config = dict(
    model='sound classifier',
    dataset='acted Russian speech (Dusha)',
    train_examples=26041,
    gain_aug_db=10,
    time_shift_ms=50,
    n_mels=64,
    hop_length=320,
    input='log_mel',
    spec_augment=False,
    win_length=512,
    targets=['emotion'],
    num_classes=4,
    arch='vit',
    norm='rmsnorm',
    norm_position='pre',
    hidden_act='geglu',
    mlp_ratio=2,
    head_dim=32,
    fused_qkv=False,
    bias='all',
    qk_norm=False,
    parallel_block=False,
    dropout=0.05,
    inner_norm=False,
    patch_size=[64, 4],
    layers=12,
    width=256,
    positions='rope',
    pooling='class_token',
    loss='cross_entropy',
    init='xavier_uniform',
    residual_init='none',
    optimizer='soap',
    beta2=0.99,
    learning_rate=0.0018,
    beta1=0.95,
    shampoo_beta=0.95,
    eps=1e-08,
    precondition_frequency=20,
    max_precond_dim=1536,
    one_sided=False,
    adamw_lr_other_params=0.00081,
    ema_decay=0.99,
    max_steps=7600,
    batch_size=512,
    epochs=149.4,
    lr_schedule='linear',
    final_lr_fraction=0,
    warmup_steps=150,
    weight_decay=0.1,
    adamw_weight_decay_other_params=0,
)
Rows from block 8 of a small sound classifier, named by matrix and row number. Rows with one number belong to one neuron. Each number is 50 + 12 x the weight over its row's rms, rounded and kept within 0 to 99. All counts start at 0.
After each neuron's rows are labels from the 100 clips, of 14848, where the neuron reaches its largest size: "strongest on" is what is common among them. Only what is clearly more common there than usual is listed. The data: acted Russian speech (Dusha). In brackets: how many of the 100, against the usual share in percent.
# gate: MLP gate (model.blocks.8.mlp.gate.weight, 512x256), inputs 86-171
# fc1: MLP up (model.blocks.8.mlp.fc1.weight, 512x256), inputs 86-171
# fc2: MLP down (model.blocks.8.mlp.fc2.weight, 256x512, transposed), outputs 86-171

gate.389:62 44 47 52 53 40 53 55 68 63 45 38 37 58 47 61 47 76 69 70 66 34 55 52 47 21 54 42 51 57 38 39 44 57 52 48 52 87 40 49 61 58 48 46 49 45 63 51 70 46 38 44 45 69 55 32 27 41 68 43 33 53 44 30 59 35 23 17 45 59 48 67 33 36 55 33 56 64 32 44 41 55 55 48 49 49
fc1.389:38 56 55 43 58 45 38 58 42 55 47 43 37 51 74 49 59 47 46 73 46 36 42 47 55 30 56 45 25 54 42 61 55 23 57 69 56 56 58 44 80 44 47 50 53 49 63 51 47 68 54 44 36 64 71 41 51 52 42 42 47 36 57 42 60 38 25 41 28 56 40 58 42 40 57 26 55 53 50 43 51 34 51 35 38 55
fc2.389:67 45 35 48 43 51 46 58 50 42 47 38 52 59 51 64 39 70 27 53 49 49 39 47 51 55 45 66 38 49 54 43 60 31 59 58 55 34 56 52 38 51 58 32 44 65 71 52 56 63 39 49 43 63 47 57 53 62 39 54 56 47 55 67 41 59 36 37 58 43 29 29 53 64 64 45 60 45 58 59 56 28 62 57 50 48
strongest on: emotion: positive (40 vs 18.4)

gate.134:59 38 59 44 49 51 44 49 60 37 67 73 62 51 47 53 44 61 39 50 51 47 44 30 63 46 62 74 54 56 56 25 49 49 47 48 49 53 50 39 40 54 43 61 60 58 86 49 54 60 75 54 68 63 60 31 48 37 64 42 45 39 42 60 37 65 53 43 64 50 59 75 41 18 48 37 57 52 60 64 47 35 58 38 51 43
fc1.134:42 38 60 66 52 45 37 40 50 59 50 34 64 71 41 48 55 51 38 61 67 61 74 48 51 75 52 44 44 34 36 64 65 54 37 51 53 40 54 39 47 51 61 40 37 54 41 64 43 48 56 56 42 35 51 58 51 54 43 44 51 63 50 55 61 51 38 34 68 51 60 28 53 45 52 51 60 73 55 45 54 39 48 55 63 47
fc2.134:48 34 60 55 57 40 47 58 52 29 49 72 54 90 33 52 55 39 27 58 41 45 57 49 53 54 63 38 67 48 55 50 46 46 39 53 57 45 69 37 47 33 28 57 54 35 35 47 54 62 37 55 50 39 33 58 41 30 42 34 61 54 38 56 47 61 46 68 44 63 52 44 58 40 66 40 32 43 49 49 56 61 74 32 50 54
strongest on: emotion: positive (38 vs 18.4)

gate.412:34 52 37 62 54 51 27 45 48 56 61 45 51 38 47 60 39 57 51 59 39 30 22 43 51 39 42 40 51 50 74 49 47 49 48 59 44 68 56 35 47 65 56 59 57 35 71 65 54 50 57 48 48 40 54 52 56 67 60 50 41 55 85 49 51 37 46 28 42 50 59 55 40 47 45 38 45 57 35 58 51 57 43 52 63 61
fc1.412:54 50 61 53 65 59 69 76 61 55 28 68 48 54 74 42 40 38 53 28 55 26 47 50 39 51 58 40 52 75 35 64 35 52 27 41 63 28 54 47 31 56 42 43 51 49 36 41 47 43 59 32 43 37 26 61 44 45 44 56 68 52 51 38 48 36 59 66 44 46 81 38 37 39 40 62 39 38 52 53 42 63 50 55 54 55
fc2.412:57 29 46 54 50 46 54 54 53 64 37 27 68 55 28 46 43 54 45 48 59 50 60 48 49 66 29 16 41 36 35 58 50 40 39 55 45 55 59 48 43 53 42 62 71 56 57 46 79 70 57 50 45 40 60 37 69 57 37 55 74 45 53 58 47 37 54 52 51 57 43 36 38 32 30 41 50 13 64 59 29 43 49 49 53 50
strongest on: emotion: neutral (60 vs 35.8)

gate.184:45 48 48 48 50 59 47 45 55 61 53 50 47 66 40 49 64 37 45 63 38 51 51 46 17 37 24 46 44 58 41 48 31 64 39 31 71 45 48 59 63 45 46 64 57 62 60 59 43 46 60 28 77 53 45 32 46 59 47 58 44 44 35 39 60 61 32 41 45 58 51 45 53 59 49 49 46 37 49 58 52 46 42 50 54 43
fc1.184:66 33 33 56 47 41 42 46 49 73 58 50 58 60 48 23 50 58 27 59 33 42 26 54 39 44 42 31 42 49 54 55 67 57 43 32 45 60 52 61 50 47 47 47 36 47 61 43 34 50 43 50 53 29 66 46 64 59 66 51 73 39 35 45 52 46 53 19 47 61 48 62 60 48 70 44 69 47 44 48 28 62 56 57 71 62
fc2.184:44 46 64 43 67 54 47 58 64 40 63 55 30 67 58 49 58 23 47 53 59 52 54 66 61 61 58 42 45 44 28 30 58 43 37 66 78 67 31 49 31 57 64 78 68 30 47 65 48 62 65 45 53 50 29 53 49 50 64 53 71 43 48 29 29 37 40 33 29 30 42 37 39 24 33 49 66 68 33 41 46 55 34 64 66 44
strongest on: emotion: positive (45 vs 18.4)

gate.504:52 66 42 50 48 42 43 59 48 67 43 66 23 45 33 55 61 64 62 58 38 38 39 32 51 60 55 38 47 69 73 36 40 74 38 68 67 63 35 91 42 41 48 76 44 71 29 52 63 14 39 40 56 75 47 33 58 31 51 63 60 57 42 72 43 52 45 61 51 58 48 47 38 46 51 40 41 46 56 50 54 65 42 71 50 20
fc1.504:60 49 52 61 90 38 56 57 44 40 51 46 58 61 52 57 54 46 54 41 53 62 35 59 48 42 32 40 54 43 51 56 45 56 58 49 76 49 57 70 57 47 42 42 56 51 44 36 31 65 28 47 46 50 18 58 49 59 52 73 71 55 61 29 60 54 67 41 54 46 62 23 54 44 46 49 55 58 38 17 46 50 58 49 48 50
fc2.504:63 55 38 67 32 51 58 36 41 58 59 47 44 48 64 61 64 47 50 47 58 32 49 69 43 35 40 25 48 41 39 53 51 37 64 39 62 64 54 33 33 55 48 73 55 35 25 54 57 46 46 44 63 39 72 54 50 36 67 26 27 63 35 50 58 36 50 60 41 50 59 63 46 42 64 60 47 49 44 33 39 40 62 59 67 29
strongest on: emotion: neutral (63 vs 35.8)

gate.508:44 39 61 70 56 63 44 43 70 36 54 55 35 67 70 35 42 45 35 63 32 46 39 70 17 50 47 57 52 63 43 52 49 49 53 50 57 55 49 56 62 54 53 43 42 46 63 37 58 54 56 49 45 45 50 49 56 67 51 39 57 38 23 58 56 49 59 55 68 42 39 40 58 60 42 29 67 66 45 55 32 56 42 37 68 76
fc1.508:48 33 39 61 31 51 44 63 47 53 42 41 44 41 47 66 36 48 24 55 46 45 49 62 37 41 54 67 37 40 39 44 44 54 50 25 23 33 61 27 50 61 41 59 58 56 63 45 47 34 46 69 43 45 62 67 54 48 52 67 43 36 47 57 37 57 65 45 38 52 61 52 48 58 30 28 60 46 45 35 31 59 40 28 44 54
fc2.508:37 52 53 34 45 62 55 58 49 59 50 40 51 64 59 67 46 38 41 68 54 76 68 77 45 43 53 54 47 30 53 53 30 77 34 45 70 61 64 28 60 28 44 47 42 72 58 54 75 33 50 68 38 46 35 53 69 42 51 54 52 29 60 40 77 49 68 70 46 35 41 33 47 55 58 17 39 54 36 27 49 14 37 46 47 59
strongest on: emotion: sad (54 vs 26.9)

gate.499:66 48 54 66 60 79 61 38 58 51 33 36 58 73 29 62 66 62 35 73 30 51 59 42 50 59 66 68 45 50 70 41 54 50 42 67 38 60 46 50 60 46 42 40 54 61 23 49 38 77 45 34 53 48 70 57 52 41 52 44 69 67 50 37 56 43 64 29 59 50 54 68 45 73 45 55 60 39 55 43 53 66 44 54 58 46
fc1.499:42 46 37 39 53 52 64 69 40 31 55 47 33 23 46 25 59 46 59 19 50 62 30 45 45 61 49 30 56 53 50 49 36 48 61 54 64 42 30 69 35 53 57 50 52 32 71 56 43 36 34 87 66 43 54 38 42 42 64 63 57 66 54 72 43 46 45 51 52 50 36 58 64 46 72 35 64 50 71 54 37 23 44 32 36 38
fc2.499:55 71 64 46 31 54 53 54 66 34 72 46 59 58 75 25 61 52 36 29 38 60 28 53 49 69 32 67 54 62 33 48 49 62 24 36 38 51 55 48 22 56 61 44 49 65 44 46 64 50 52 45 53 38 42 63 49 40 48 46 53 46 37 64 54 37 56 43 34 47 63 46 72 53 46 58 44 61 51 32 42 59 43 53 38 49
strongest on: emotion: sad (75 vs 26.9)

gate.217:59 48 38 16 44 57 45 29 60 58 66 41 42 60 62 32 44 85 52 56 53 74 44 44 59 42 73 44 78 41 55 71 58 57 59 60 47 49 40 49 47 44 35 61 60 48 65 38 58 50 36 37 78 49 52 43 43 36 34 33 42 56 60 54 52 30 60 51 44 43 44 55 81 39 46 53 42 61 54 49 53 45 48 58 66 46
fc1.217:53 36 80 75 63 36 53 60 50 49 32 66 56 57 46 54 53 59 50 45 51 40 51 47 38 36 40 41 37 60 51 51 51 61 37 46 53 68 42 57 43 48 53 52 52 38 30 77 56 49 72 26 66 46 44 57 38 50 61 77 83 56 47 64 36 55 49 52 33 51 61 60 36 40 55 33 48 44 60 48 60 32 63 60 38 48
fc2.217:63 53 46 41 47 45 41 63 61 31 51 60 28 63 43 59 43 58 54 39 32 25 59 36 66 60 56 66 41 41 52 48 55 43 56 52 48 62 41 60 65 40 57 50 41 51 57 44 64 49 62 62 58 66 34 39 31 69 51 25 74 85 41 33 58 49 69 68 70 38 48 59 63 54 64 41 70 51 37 32 39 45 32 81 59 69
strongest on: emotion: sad (57 vs 26.9)

gate.110:42 45 68 55 36 39 24 55 58 38 55 34 58 51 34 70 65 33 36 73 41 35 76 49 51 46 56 53 38 50 36 24 55 59 60 36 57 70 51 59 47 46 32 43 53 40 50 54 67 57 58 57 42 50 48 69 75 52 46 47 63 59 61 58 63 60 78 32 88 61 21 45 66 54 34 50 38 38 52 59 42 57 61 53 38 52
fc1.110:45 71 57 55 54 68 54 47 57 59 65 64 57 48 43 39 57 63 47 46 48 63 52 58 39 70 52 62 55 36 71 65 51 53 22 35 50 51 49 70 63 48 70 69 54 62 28 54 41 49 51 39 45 67 57 28 55 48 30 49 47 58 42 48 36 35 51 28 31 48 44 70 48 42 51 47 64 43 77 38 49 54 65 28 46 47
fc2.110:33 63 71 44 47 63 35 63 39 42 60 60 36 37 40 63 71 45 46 33 54 72 60 74 72 27 54 71 49 70 56 41 48 39 56 61 42 50 51 33 66 47 38 61 39 36 73 35 62 25 36 90 57 54 61 63 60 50 63 43 53 68 53 47 62 43 43 54 74 56 57 82 32 32 35 49 34 51 54 56 57 42 49 43 43 38
strongest on: emotion: sad (68 vs 26.9)

gate.401:62 66 56 42 55 20 55 52 62 51 57 78 43 53 43 47 37 62 56 45 54 48 31 52 56 47 50 55 43 81 44 45 54 54 27 40 50 41 25 29 49 47 62 60 40 53 52 58 43 41 50 36 41 87 46 34 69 41 82 60 60 52 35 33 48 53 46 50 51 42 38 48 55 64 66 36 32 51 70 62 50 48 30 47 44 50
fc1.401:54 34 58 60 48 46 68 56 48 48 52 66 64 31 37 24 42 30 44 52 50 50 41 65 48 58 44 39 56 60 58 54 59 41 16 52 38 37 27 49 47 40 45 54 24 61 67 49 59 70 63 44 61 65 44 74 41 40 51 47 61 53 49 52 56 51 50 47 52 32 31 51 68 71 50 48 69 59 42 52 56 64 56 58 53 36
fc2.401:33 41 55 45 41 77 42 60 47 42 44 58 51 73 56 71 42 22 61 54 60 49 33 61 26 41 57 53 48 48 59 67 45 45 37 43 15 41 40 50 43 52 41 45 44 48 61 54 47 52 42 28 50 63 28 30 45 64 71 35 64 55 38 58 47 59 44 39 31 64 58 50 53 61 32 51 40 45 60 63 55 46 36 62 82 48
strongest on: emotion: sad (55 vs 26.9)

gate.413:30 46 41 68 53 56 37 39 29 62 58 47 64 50 44 46 55 50 49 65 48 24 52 45 55 39 49 55 51 66 41 51 50 44 71 52 63 50 58 48 51 38 66 60 46 52 64 39 45 29 52 33 58 47 53 49 51 61 49 70 51 42 46 47 59 50 51 62 55 40 72 54 43 35 57 42 59 52 32 52 30 65 59 63 43 73
fc1.413:44 69 10 52 35 40 57 39 56 70 50 61 62 65 45 48 24 45 51 53 49 30 47 41 23 37 43 44 52 69 58 41 44 37 65 35 77 56 41 66 36 47 46 49 27 62 48 56 58 22 43 48 60 37 37 46 32 55 37 52 35 68 42 48 55 49 66 64 40 43 60 58 67 37 65 30 68 40 42 60 32 59 42 65 53 41
fc2.413:73 46 42 45 40 66 42 78 58 53 43 45 58 68 71 63 60 35 35 54 59 49 46 68 51 58 46 50 47 44 40 39 66 59 46 70 17 46 52 42 58 57 65 60 68 55 54 68 65 60 46 45 38 61 38 56 53 51 31 67 57 49 37 40 50 49 42 47 47 35 71 57 62 27 49 49 13 38 47 37 42 31 42 64 49 55
strongest on: emotion: sad (63 vs 26.9)

gate.443:40 37 42 42 42 28 34 52 50 39 46 28 59 57 63 56 46 25 45 66 60 58 40 59 55 72 49 52 51 67 37 66 55 42 52 52 70 64 36 20 44 47 63 57 54 54 54 45 74 59 52 50 40 60 44 65 52 55 61 59 49 65 50 50 44 44 48 75 43 74 42 63 55 59 39 57 32 49 50 41 62 44 47 38 48 45
fc1.443:39 39 52 44 38 46 40 49 52 61 51 60 53 52 61 49 48 49 49 53 48 48 23 69 52 68 46 63 51 43 54 59 60 27 45 35 53 56 65 38 54 60 57 56 48 49 48 37 52 30 62 45 39 60 60 58 36 44 68 43 41 60 57 43 61 41 28 44 61 75 56 36 38 53 49 51 51 53 43 53 61 51 34 50 47 37
fc2.443:43 42 30 45 63 48 51 64 46 38 37 55 81 24 52 65 56 59 47 54 55 53 68 64 67 73 46 42 56 30 41 63 32 51 55 38 47 58 63 65 46 52 45 40 62 68 47 54 46 53 55 32 49 22 51 50 66 57 57 45 45 55 72 60 65 48 76 42 44 43 42 48 62 60 54 56 41 39 54 39 41 39 42 45 35 54
strongest on: emotion: sad (65 vs 26.9)

gate.405:47 34 50 53 35 50 58 37 53 58 59 46 48 64 52 38 53 44 44 59 31 39 53 52 42 52 45 43 45 65 45 49 50 50 64 46 32 55 49 36 47 57 29 36 44 49 62 77 43 57 60 70 44 63 59 56 55 52 55 60 34 50 45 45 60 62 51 39 70 26 71 59 63 46 23 51 71 60 41 46 53 18 49 54 51 54
fc1.405:53 53 51 58 27 55 54 64 31 66 51 62 46 73 39 85 53 44 52 35 52 58 78 45 54 60 41 58 65 44 35 67 40 44 42 25 49 35 46 47 60 74 49 68 48 58 40 49 29 38 42 58 48 44 55 44 65 23 47 57 38 59 61 67 62 67 38 64 60 46 47 65 30 44 32 57 68 60 64 50 54 38 32 46 52 32
fc2.405:30 51 66 62 54 51 45 39 45 40 66 32 47 56 48 50 48 55 51 59 46 36 63 41 50 50 19 31 48 55 17 28 30 43 42 28 45 30 55 74 47 53 39 49 51 75 59 57 37 46 61 43 43 39 22 55 40 35 48 38 34 53 61 55 28 74 52 63 34 52 44 49 38 63 16 45 56 43 54 43 46 61 48 75 47 13
strongest on: emotion: angry (43 vs 18.8); emotion: positive (39 vs 18.4)

gate.108:72 56 70 49 40 55 58 41 46 47 51 71 56 63 48 57 46 46 47 55 22 19 45 46 44 69 72 28 41 52 37 43 43 46 81 65 47 52 51 52 42 58 74 43 54 44 49 57 48 38 60 79 52 48 44 50 60 75 51 62 40 74 52 28 64 39 57 48 22 57 48 36 49 51 54 55 60 55 61 67 58 68 50 44 56 58
fc1.108:37 59 34 50 40 60 44 40 42 50 46 58 33 53 33 42 65 39 47 70 51 59 59 62 39 46 37 59 52 49 44 75 62 76 52 48 66 40 52 55 55 36 53 59 45 48 41 35 52 51 29 53 71 68 44 66 50 65 42 51 40 57 74 57 32 55 82 51 64 46 43 55 47 54 29 55 54 52 48 30 53 38 60 68 55 42
fc2.108:59 38 56 58 55 40 52 61 53 85 30 34 38 43 55 36 51 66 49 52 76 42 67 42 57 63 48 46 43 55 55 70 38 49 48 43 36 42 51 48 35 55 34 28 53 39 55 65 47 27 46 31 60 37 64 57 46 50 51 38 59 51 56 33 49 35 43 69 50 30 57 49 66 61 44 64 59 45 50 46 66 42 52 48 56 63
strongest on: emotion: sad (54 vs 26.9)

gate.241:53 46 46 46 39 58 14 44 44 35 58 46 57 37 31 38 70 44 49 47 48 60 49 79 41 41 34 62 37 38 54 40 61 65 45 54 40 52 67 39 43 77 57 40 48 45 56 35 63 69 60 46 44 61 43 38 67 57 35 63 58 23 36 57 40 65 64 60 43 50 39 64 38 46 56 63 70 35 38 57 52 43 55 56 68 49
fc1.241:46 45 38 61 62 42 59 26 49 51 68 49 48 64 48 58 60 26 72 48 53 34 57 47 41 25 46 32 48 38 57 59 60 27 48 64 59 42 50 42 79 39 52 64 63 46 64 61 33 68 39 66 57 42 49 66 21 57 60 58 44 39 80 43 77 65 37 44 66 48 53 48 43 52 27 55 38 59 60 58 40 42 43 60 52 58
fc2.241:52 47 41 48 48 50 38 57 38 56 76 44 65 56 51 38 44 57 48 26 47 46 42 58 61 55 46 64 55 52 62 53 57 64 52 62 34 49 59 59 25 53 56 40 45 53 33 48 37 26 36 45 61 37 45 47 58 44 48 60 68 70 48 32 51 64 55 53 49 66 46 67 48 54 40 56 40 37 50 44 40 70 72 37 64 33
strongest on: emotion: angry (39 vs 18.8)

gate.115:40 58 52 57 68 40 39 62 53 76 67 46 53 56 46 68 45 57 41 43 53 46 74 73 57 50 37 56 29 43 58 45 72 62 61 87 51 52 41 57 63 43 30 33 58 62 59 47 41 42 68 43 41 32 51 72 44 56 37 67 60 59 48 48 34 55 57 56 21 60 52 57 53 55 46 31 63 47 51 59 42 57 48 41 41 53
fc1.115:44 45 35 56 55 58 35 59 43 36 27 49 76 40 52 46 54 51 59 46 43 62 69 63 51 67 54 51 39 30 28 47 46 57 50 63 43 61 71 59 45 55 58 61 55 55 27 36 46 40 61 63 53 51 60 37 71 58 40 61 53 60 51 47 57 61 63 31 42 57 54 60 38 60 53 50 69 57 44 53 38 48 57 42 65 33
fc2.115:44 64 48 65 45 56 44 42 75 40 48 64 46 61 38 39 44 66 61 47 62 57 56 59 51 57 37 46 61 43 53 25 34 40 56 79 63 44 51 58 52 73 66 56 38 56 39 57 48 58 52 52 44 58 51 41 48 49 42 56 61 60 40 52 35 33 48 79 68 65 36 49 66 36 46 47 52 40 60 51 46 71 46 46 51 54
strongest on: emotion: neutral (65 vs 35.8)

gate.218:41 71 32 56 47 45 57 40 83 52 49 50 42 62 37 72 60 60 34 34 40 37 59 62 66 58 65 56 66 57 44 56 50 53 59 66 77 44 57 56 52 64 41 55 60 65 33 42 21 51 47 54 49 68 60 59 64 73 36 57 45 47 41 79 51 71 49 75 49 33 53 65 49 61 55 66 58 33 45 58 55 56 33 63 39 52
fc1.218:53 45 30 58 55 26 53 34 60 47 37 42 41 65 38 56 59 83 71 37 55 46 78 62 58 41 61 44 67 64 45 67 42 40 48 58 67 48 31 24 45 44 57 52 62 50 39 45 38 48 45 47 41 55 74 57 49 59 67 50 29 45 55 59 44 40 48 69 49 49 44 61 39 58 44 57 30 39 45 44 44 63 63 49 32 34
fc2.218:57 51 30 48 43 39 51 54 70 42 57 29 55 46 45 45 31 45 40 34 61 51 43 42 64 42 77 31 41 58 76 52 60 73 49 57 76 44 72 76 66 28 55 52 47 56 47 56 60 51 62 51 37 44 29 26 67 54 42 20 55 56 52 56 47 50 35 53 60 50 43 57 39 58 68 61 49 49 31 32 54 34 62 51 62 58
strongest on: emotion: angry (50 vs 18.8)

gate.19:34 38 47 38 64 52 45 53 34 32 39 46 40 60 65 52 50 60 31 39 50 41 62 47 50 62 41 48 48 54 76 26 50 61 32 80 44 64 49 62 50 54 39 59 64 46 56 62 61 57 47 57 49 30 35 44 30 30 46 51 48 72 47 55 30 58 50 41 47 56 23 57 45 57 61 61 42 45 49 41 57 33 46 59 45 55
fc1.19:44 48 52 33 54 64 48 60 45 38 34 43 50 48 70 68 30 52 47 32 45 40 55 65 62 28 45 36 77 32 66 83 62 57 64 59 54 50 37 46 48 56 28 45 50 67 44 57 55 72 34 47 49 33 52 57 38 51 72 48 36 56 55 50 69 55 25 30 40 67 38 41 54 48 57 45 49 50 55 54 44 44 40 37 25 46
fc2.19:67 59 63 46 51 41 72 62 36 37 49 65 60 37 62 11 50 37 50 56 52 31 35 45 52 44 37 48 61 49 57 27 44 53 58 46 51 53 54 72 52 50 48 50 45 54 51 39 37 44 63 39 51 51 48 55 44 48 39 35 56 55 32 36 65 44 50 27 58 23 38 74 48 59 65 50 24 47 49 51 44 31 55 59 47 61
strongest on: emotion: angry (45 vs 18.8)

gate.466:52 51 41 36 51 62 70 51 45 66 49 44 57 67 56 67 45 37 61 37 44 64 28 64 51 51 55 48 76 48 48 42 50 74 52 43 49 46 46 65 20 32 52 52 50 44 71 52 65 55 55 62 46 44 37 41 37 24 46 52 36 67 44 65 59 36 63 64 52 32 55 65 30 39 68 40 32 41 68 38 68 44 51 61 57 45
fc1.466:72 38 49 62 56 37 52 50 61 58 26 49 68 81 49 67 59 32 70 36 46 65 28 52 45 63 52 47 49 54 48 45 46 36 63 36 44 45 32 48 44 54 55 60 25 44 43 29 56 47 51 44 42 41 45 47 49 32 47 60 57 37 41 60 83 39 66 48 34 32 48 54 52 33 58 39 57 51 37 41 57 50 66 52 53 21
fc2.466:58 55 40 56 50 55 35 48 55 48 35 50 58 56 60 63 19 51 42 33 63 55 67 45 26 45 45 32 45 45 47 51 64 47 53 47 49 63 51 56 54 35 34 53 20 41 60 35 41 55 40 57 51 41 56 60 52 45 34 52 75 34 55 34 32 71 38 30 68 59 35 54 43 45 60 37 38 35 50 71 53 71 49 44 40 34
strongest on: emotion: neutral (78 vs 35.8)

gate.347:37 48 34 51 44 51 54 56 42 54 47 51 70 66 51 57 58 38 68 54 49 45 31 54 52 74 52 51 48 65 54 36 37 56 24 44 53 54 39 47 31 37 53 35 46 53 34 55 35 43 39 43 63 53 71 34 64 29 40 40 48 51 57 49 63 54 57 42 50 42 31 40 54 37 30 60 62 53 25 45 36 41 42 63 80 28
fc1.347:48 65 62 50 47 65 43 58 49 48 64 72 44 48 49 60 61 60 61 57 48 64 59 50 47 48 46 55 64 35 62 55 69 47 58 53 38 59 45 52 52 68 53 66 66 40 35 34 75 46 47 67 26 61 52 70 44 47 61 50 50 31 55 52 39 56 40 49 43 59 49 61 53 36 39 57 56 42 52 44 60 52 56 44 40 72
fc2.347:50 42 48 53 78 50 41 68 76 38 38 50 85 60 31 27 53 44 59 60 55 37 51 40 48 75 55 52 45 44 54 60 62 61 34 60 38 46 72 54 61 57 70 51 40 38 53 56 41 72 55 41 53 57 46 43 63 38 62 27 74 46 46 49 60 57 65 50 41 64 41 55 26 34 43 65 46 36 19 42 71 46 40 48 70 58
strongest on: emotion: positive (75 vs 18.4)

gate.490:26 66 50 23 53 67 51 52 40 50 45 56 58 58 53 65 65 35 62 68 68 31 39 54 41 71 41 33 55 31 58 50 64 31 52 48 61 46 42 58 49 53 59 64 73 56 65 50 55 33 48 83 32 51 52 49 57 30 44 45 36 38 40 69 63 38 73 45 46 40 36 47 73 42 66 50 63 47 51 40 40 64 55 53 44 53
fc1.490:48 44 56 57 43 32 60 40 47 73 59 68 65 48 45 62 56 47 37 72 41 58 46 45 59 42 41 53 48 71 57 54 35 39 61 54 52 52 45 67 50 29 49 70 26 60 53 52 22 59 39 50 67 71 80 37 70 54 44 41 41 49 35 55 43 57 36 39 40 33 35 54 45 41 51 76 41 51 46 45 50 63 47 53 62 40
fc2.490:42 31 39 51 41 42 52 40 57 57 36 42 17 44 59 41 32 30 61 53 59 73 54 44 48 64 53 46 46 54 69 61 48 14 64 37 60 46 32 58 58 56 53 77 67 49 52 34 52 48 55 67 54 46 42 48 67 50 65 67 60 45 31 36 78 64 47 54 71 35 48 47 43 50 28 31 24 47 55 51 59 56 79 43 45 39
strongest on: emotion: sad (58 vs 26.9)

gate.209:44 44 38 44 49 63 31 46 45 65 46 23 61 70 52 46 58 54 37 70 42 44 76 59 59 48 48 63 39 46 70 54 61 87 60 38 44 31 51 29 64 71 54 40 59 54 44 79 49 68 61 46 53 24 53 27 52 64 64 41 55 41 49 64 51 51 69 48 38 46 33 66 53 64 63 57 34 49 43 67 42 55 62 46 53 56
fc1.209:59 38 17 61 33 41 48 54 53 58 59 55 78 54 57 57 34 65 48 27 24 52 67 56 57 55 33 57 55 63 49 52 14 58 57 38 56 49 54 40 49 69 49 36 55 51 63 58 31 38 37 43 37 44 49 56 39 77 38 71 72 33 39 58 60 47 68 64 34 45 34 50 43 48 41 41 60 45 43 52 56 60 63 22 40 40
fc2.209:48 52 41 51 38 48 62 39 44 60 53 50 38 50 69 55 48 44 54 57 39 64 46 57 34 41 35 56 33 46 41 82 53 66 44 46 57 25 53 53 53 51 31 53 70 53 51 29 32 61 54 52 47 34 41 33 41 47 50 66 46 46 47 48 54 46 37 41 50 57 34 56 65 55 54 43 60 41 50 54 45 58 52 65 80 39
strongest on: emotion: positive (38 vs 18.4)

gate.446:52 16 70 71 70 49 53 51 41 62 56 56 71 51 65 79 41 67 29 40 44 45 43 48 65 39 29 59 43 71 43 51 26 61 56 36 65 55 39 62 38 56 50 50 36 58 59 45 55 37 34 51 46 53 45 46 57 39 57 54 55 50 47 66 39 67 50 41 53 61 33 38 47 64 46 42 54 43 48 69 39 32 56 17 58 58
fc1.446:60 47 42 36 56 65 51 73 62 52 48 63 67 45 33 43 55 49 79 58 49 39 75 44 56 59 65 49 61 67 67 52 55 48 43 44 52 40 56 35 59 54 47 56 52 41 54 50 52 62 58 48 47 68 58 53 47 54 45 38 26 53 59 73 48 38 42 51 69 40 53 75 36 66 65 54 48 47 48 43 50 50 33 46 45 35
fc2.446:48 44 49 48 64 53 42 61 47 56 45 46 41 52 44 47 47 52 59 65 37 60 52 49 48 45 76 31 57 62 69 61 60 69 28 66 35 49 51 45 55 32 53 39 46 45 60 65 50 64 48 49 43 45 43 42 65 38 51 69 42 57 45 47 46 55 47 54 64 51 42 40 51 60 33 53 60 49 26 56 73 54 41 53 36 28
strongest on: emotion: angry (90 vs 18.8)

gate.146:42 79 40 46 55 61 39 64 24 33 54 47 43 37 59 43 50 48 68 43 38 34 46 53 32 55 70 33 41 60 30 57 50 65 26 56 47 53 62 40 60 78 41 51 71 67 66 61 48 56 53 62 51 57 45 49 57 44 70 61 63 69 51 37 23 59 41 54 33 35 45 35 41 48 50 73 44 43 43 65 20 56 41 42 48 48
fc1.146:64 24 51 55 53 51 51 61 43 41 56 67 58 47 33 45 40 68 36 61 34 77 49 43 58 29 60 57 38 43 62 40 55 36 73 64 60 50 59 40 42 30 67 65 45 59 47 39 46 72 49 40 46 45 54 70 44 41 16 43 35 54 58 56 65 27 69 60 60 52 46 58 44 46 64 32 57 39 45 59 66 46 65 48 62 49
fc2.146:57 25 47 50 57 58 40 49 66 57 34 52 30 41 56 51 36 67 56 45 50 49 57 64 49 47 62 49 52 63 69 53 57 58 55 53 72 55 62 45 41 41 58 56 67 42 41 55 60 58 57 45 49 37 47 32 43 59 44 44 49 67 68 58 53 43 42 45 41 39 35 59 38 42 49 43 37 61 61 53 25 51 22 44 58 48
strongest on: emotion: sad (60 vs 26.9)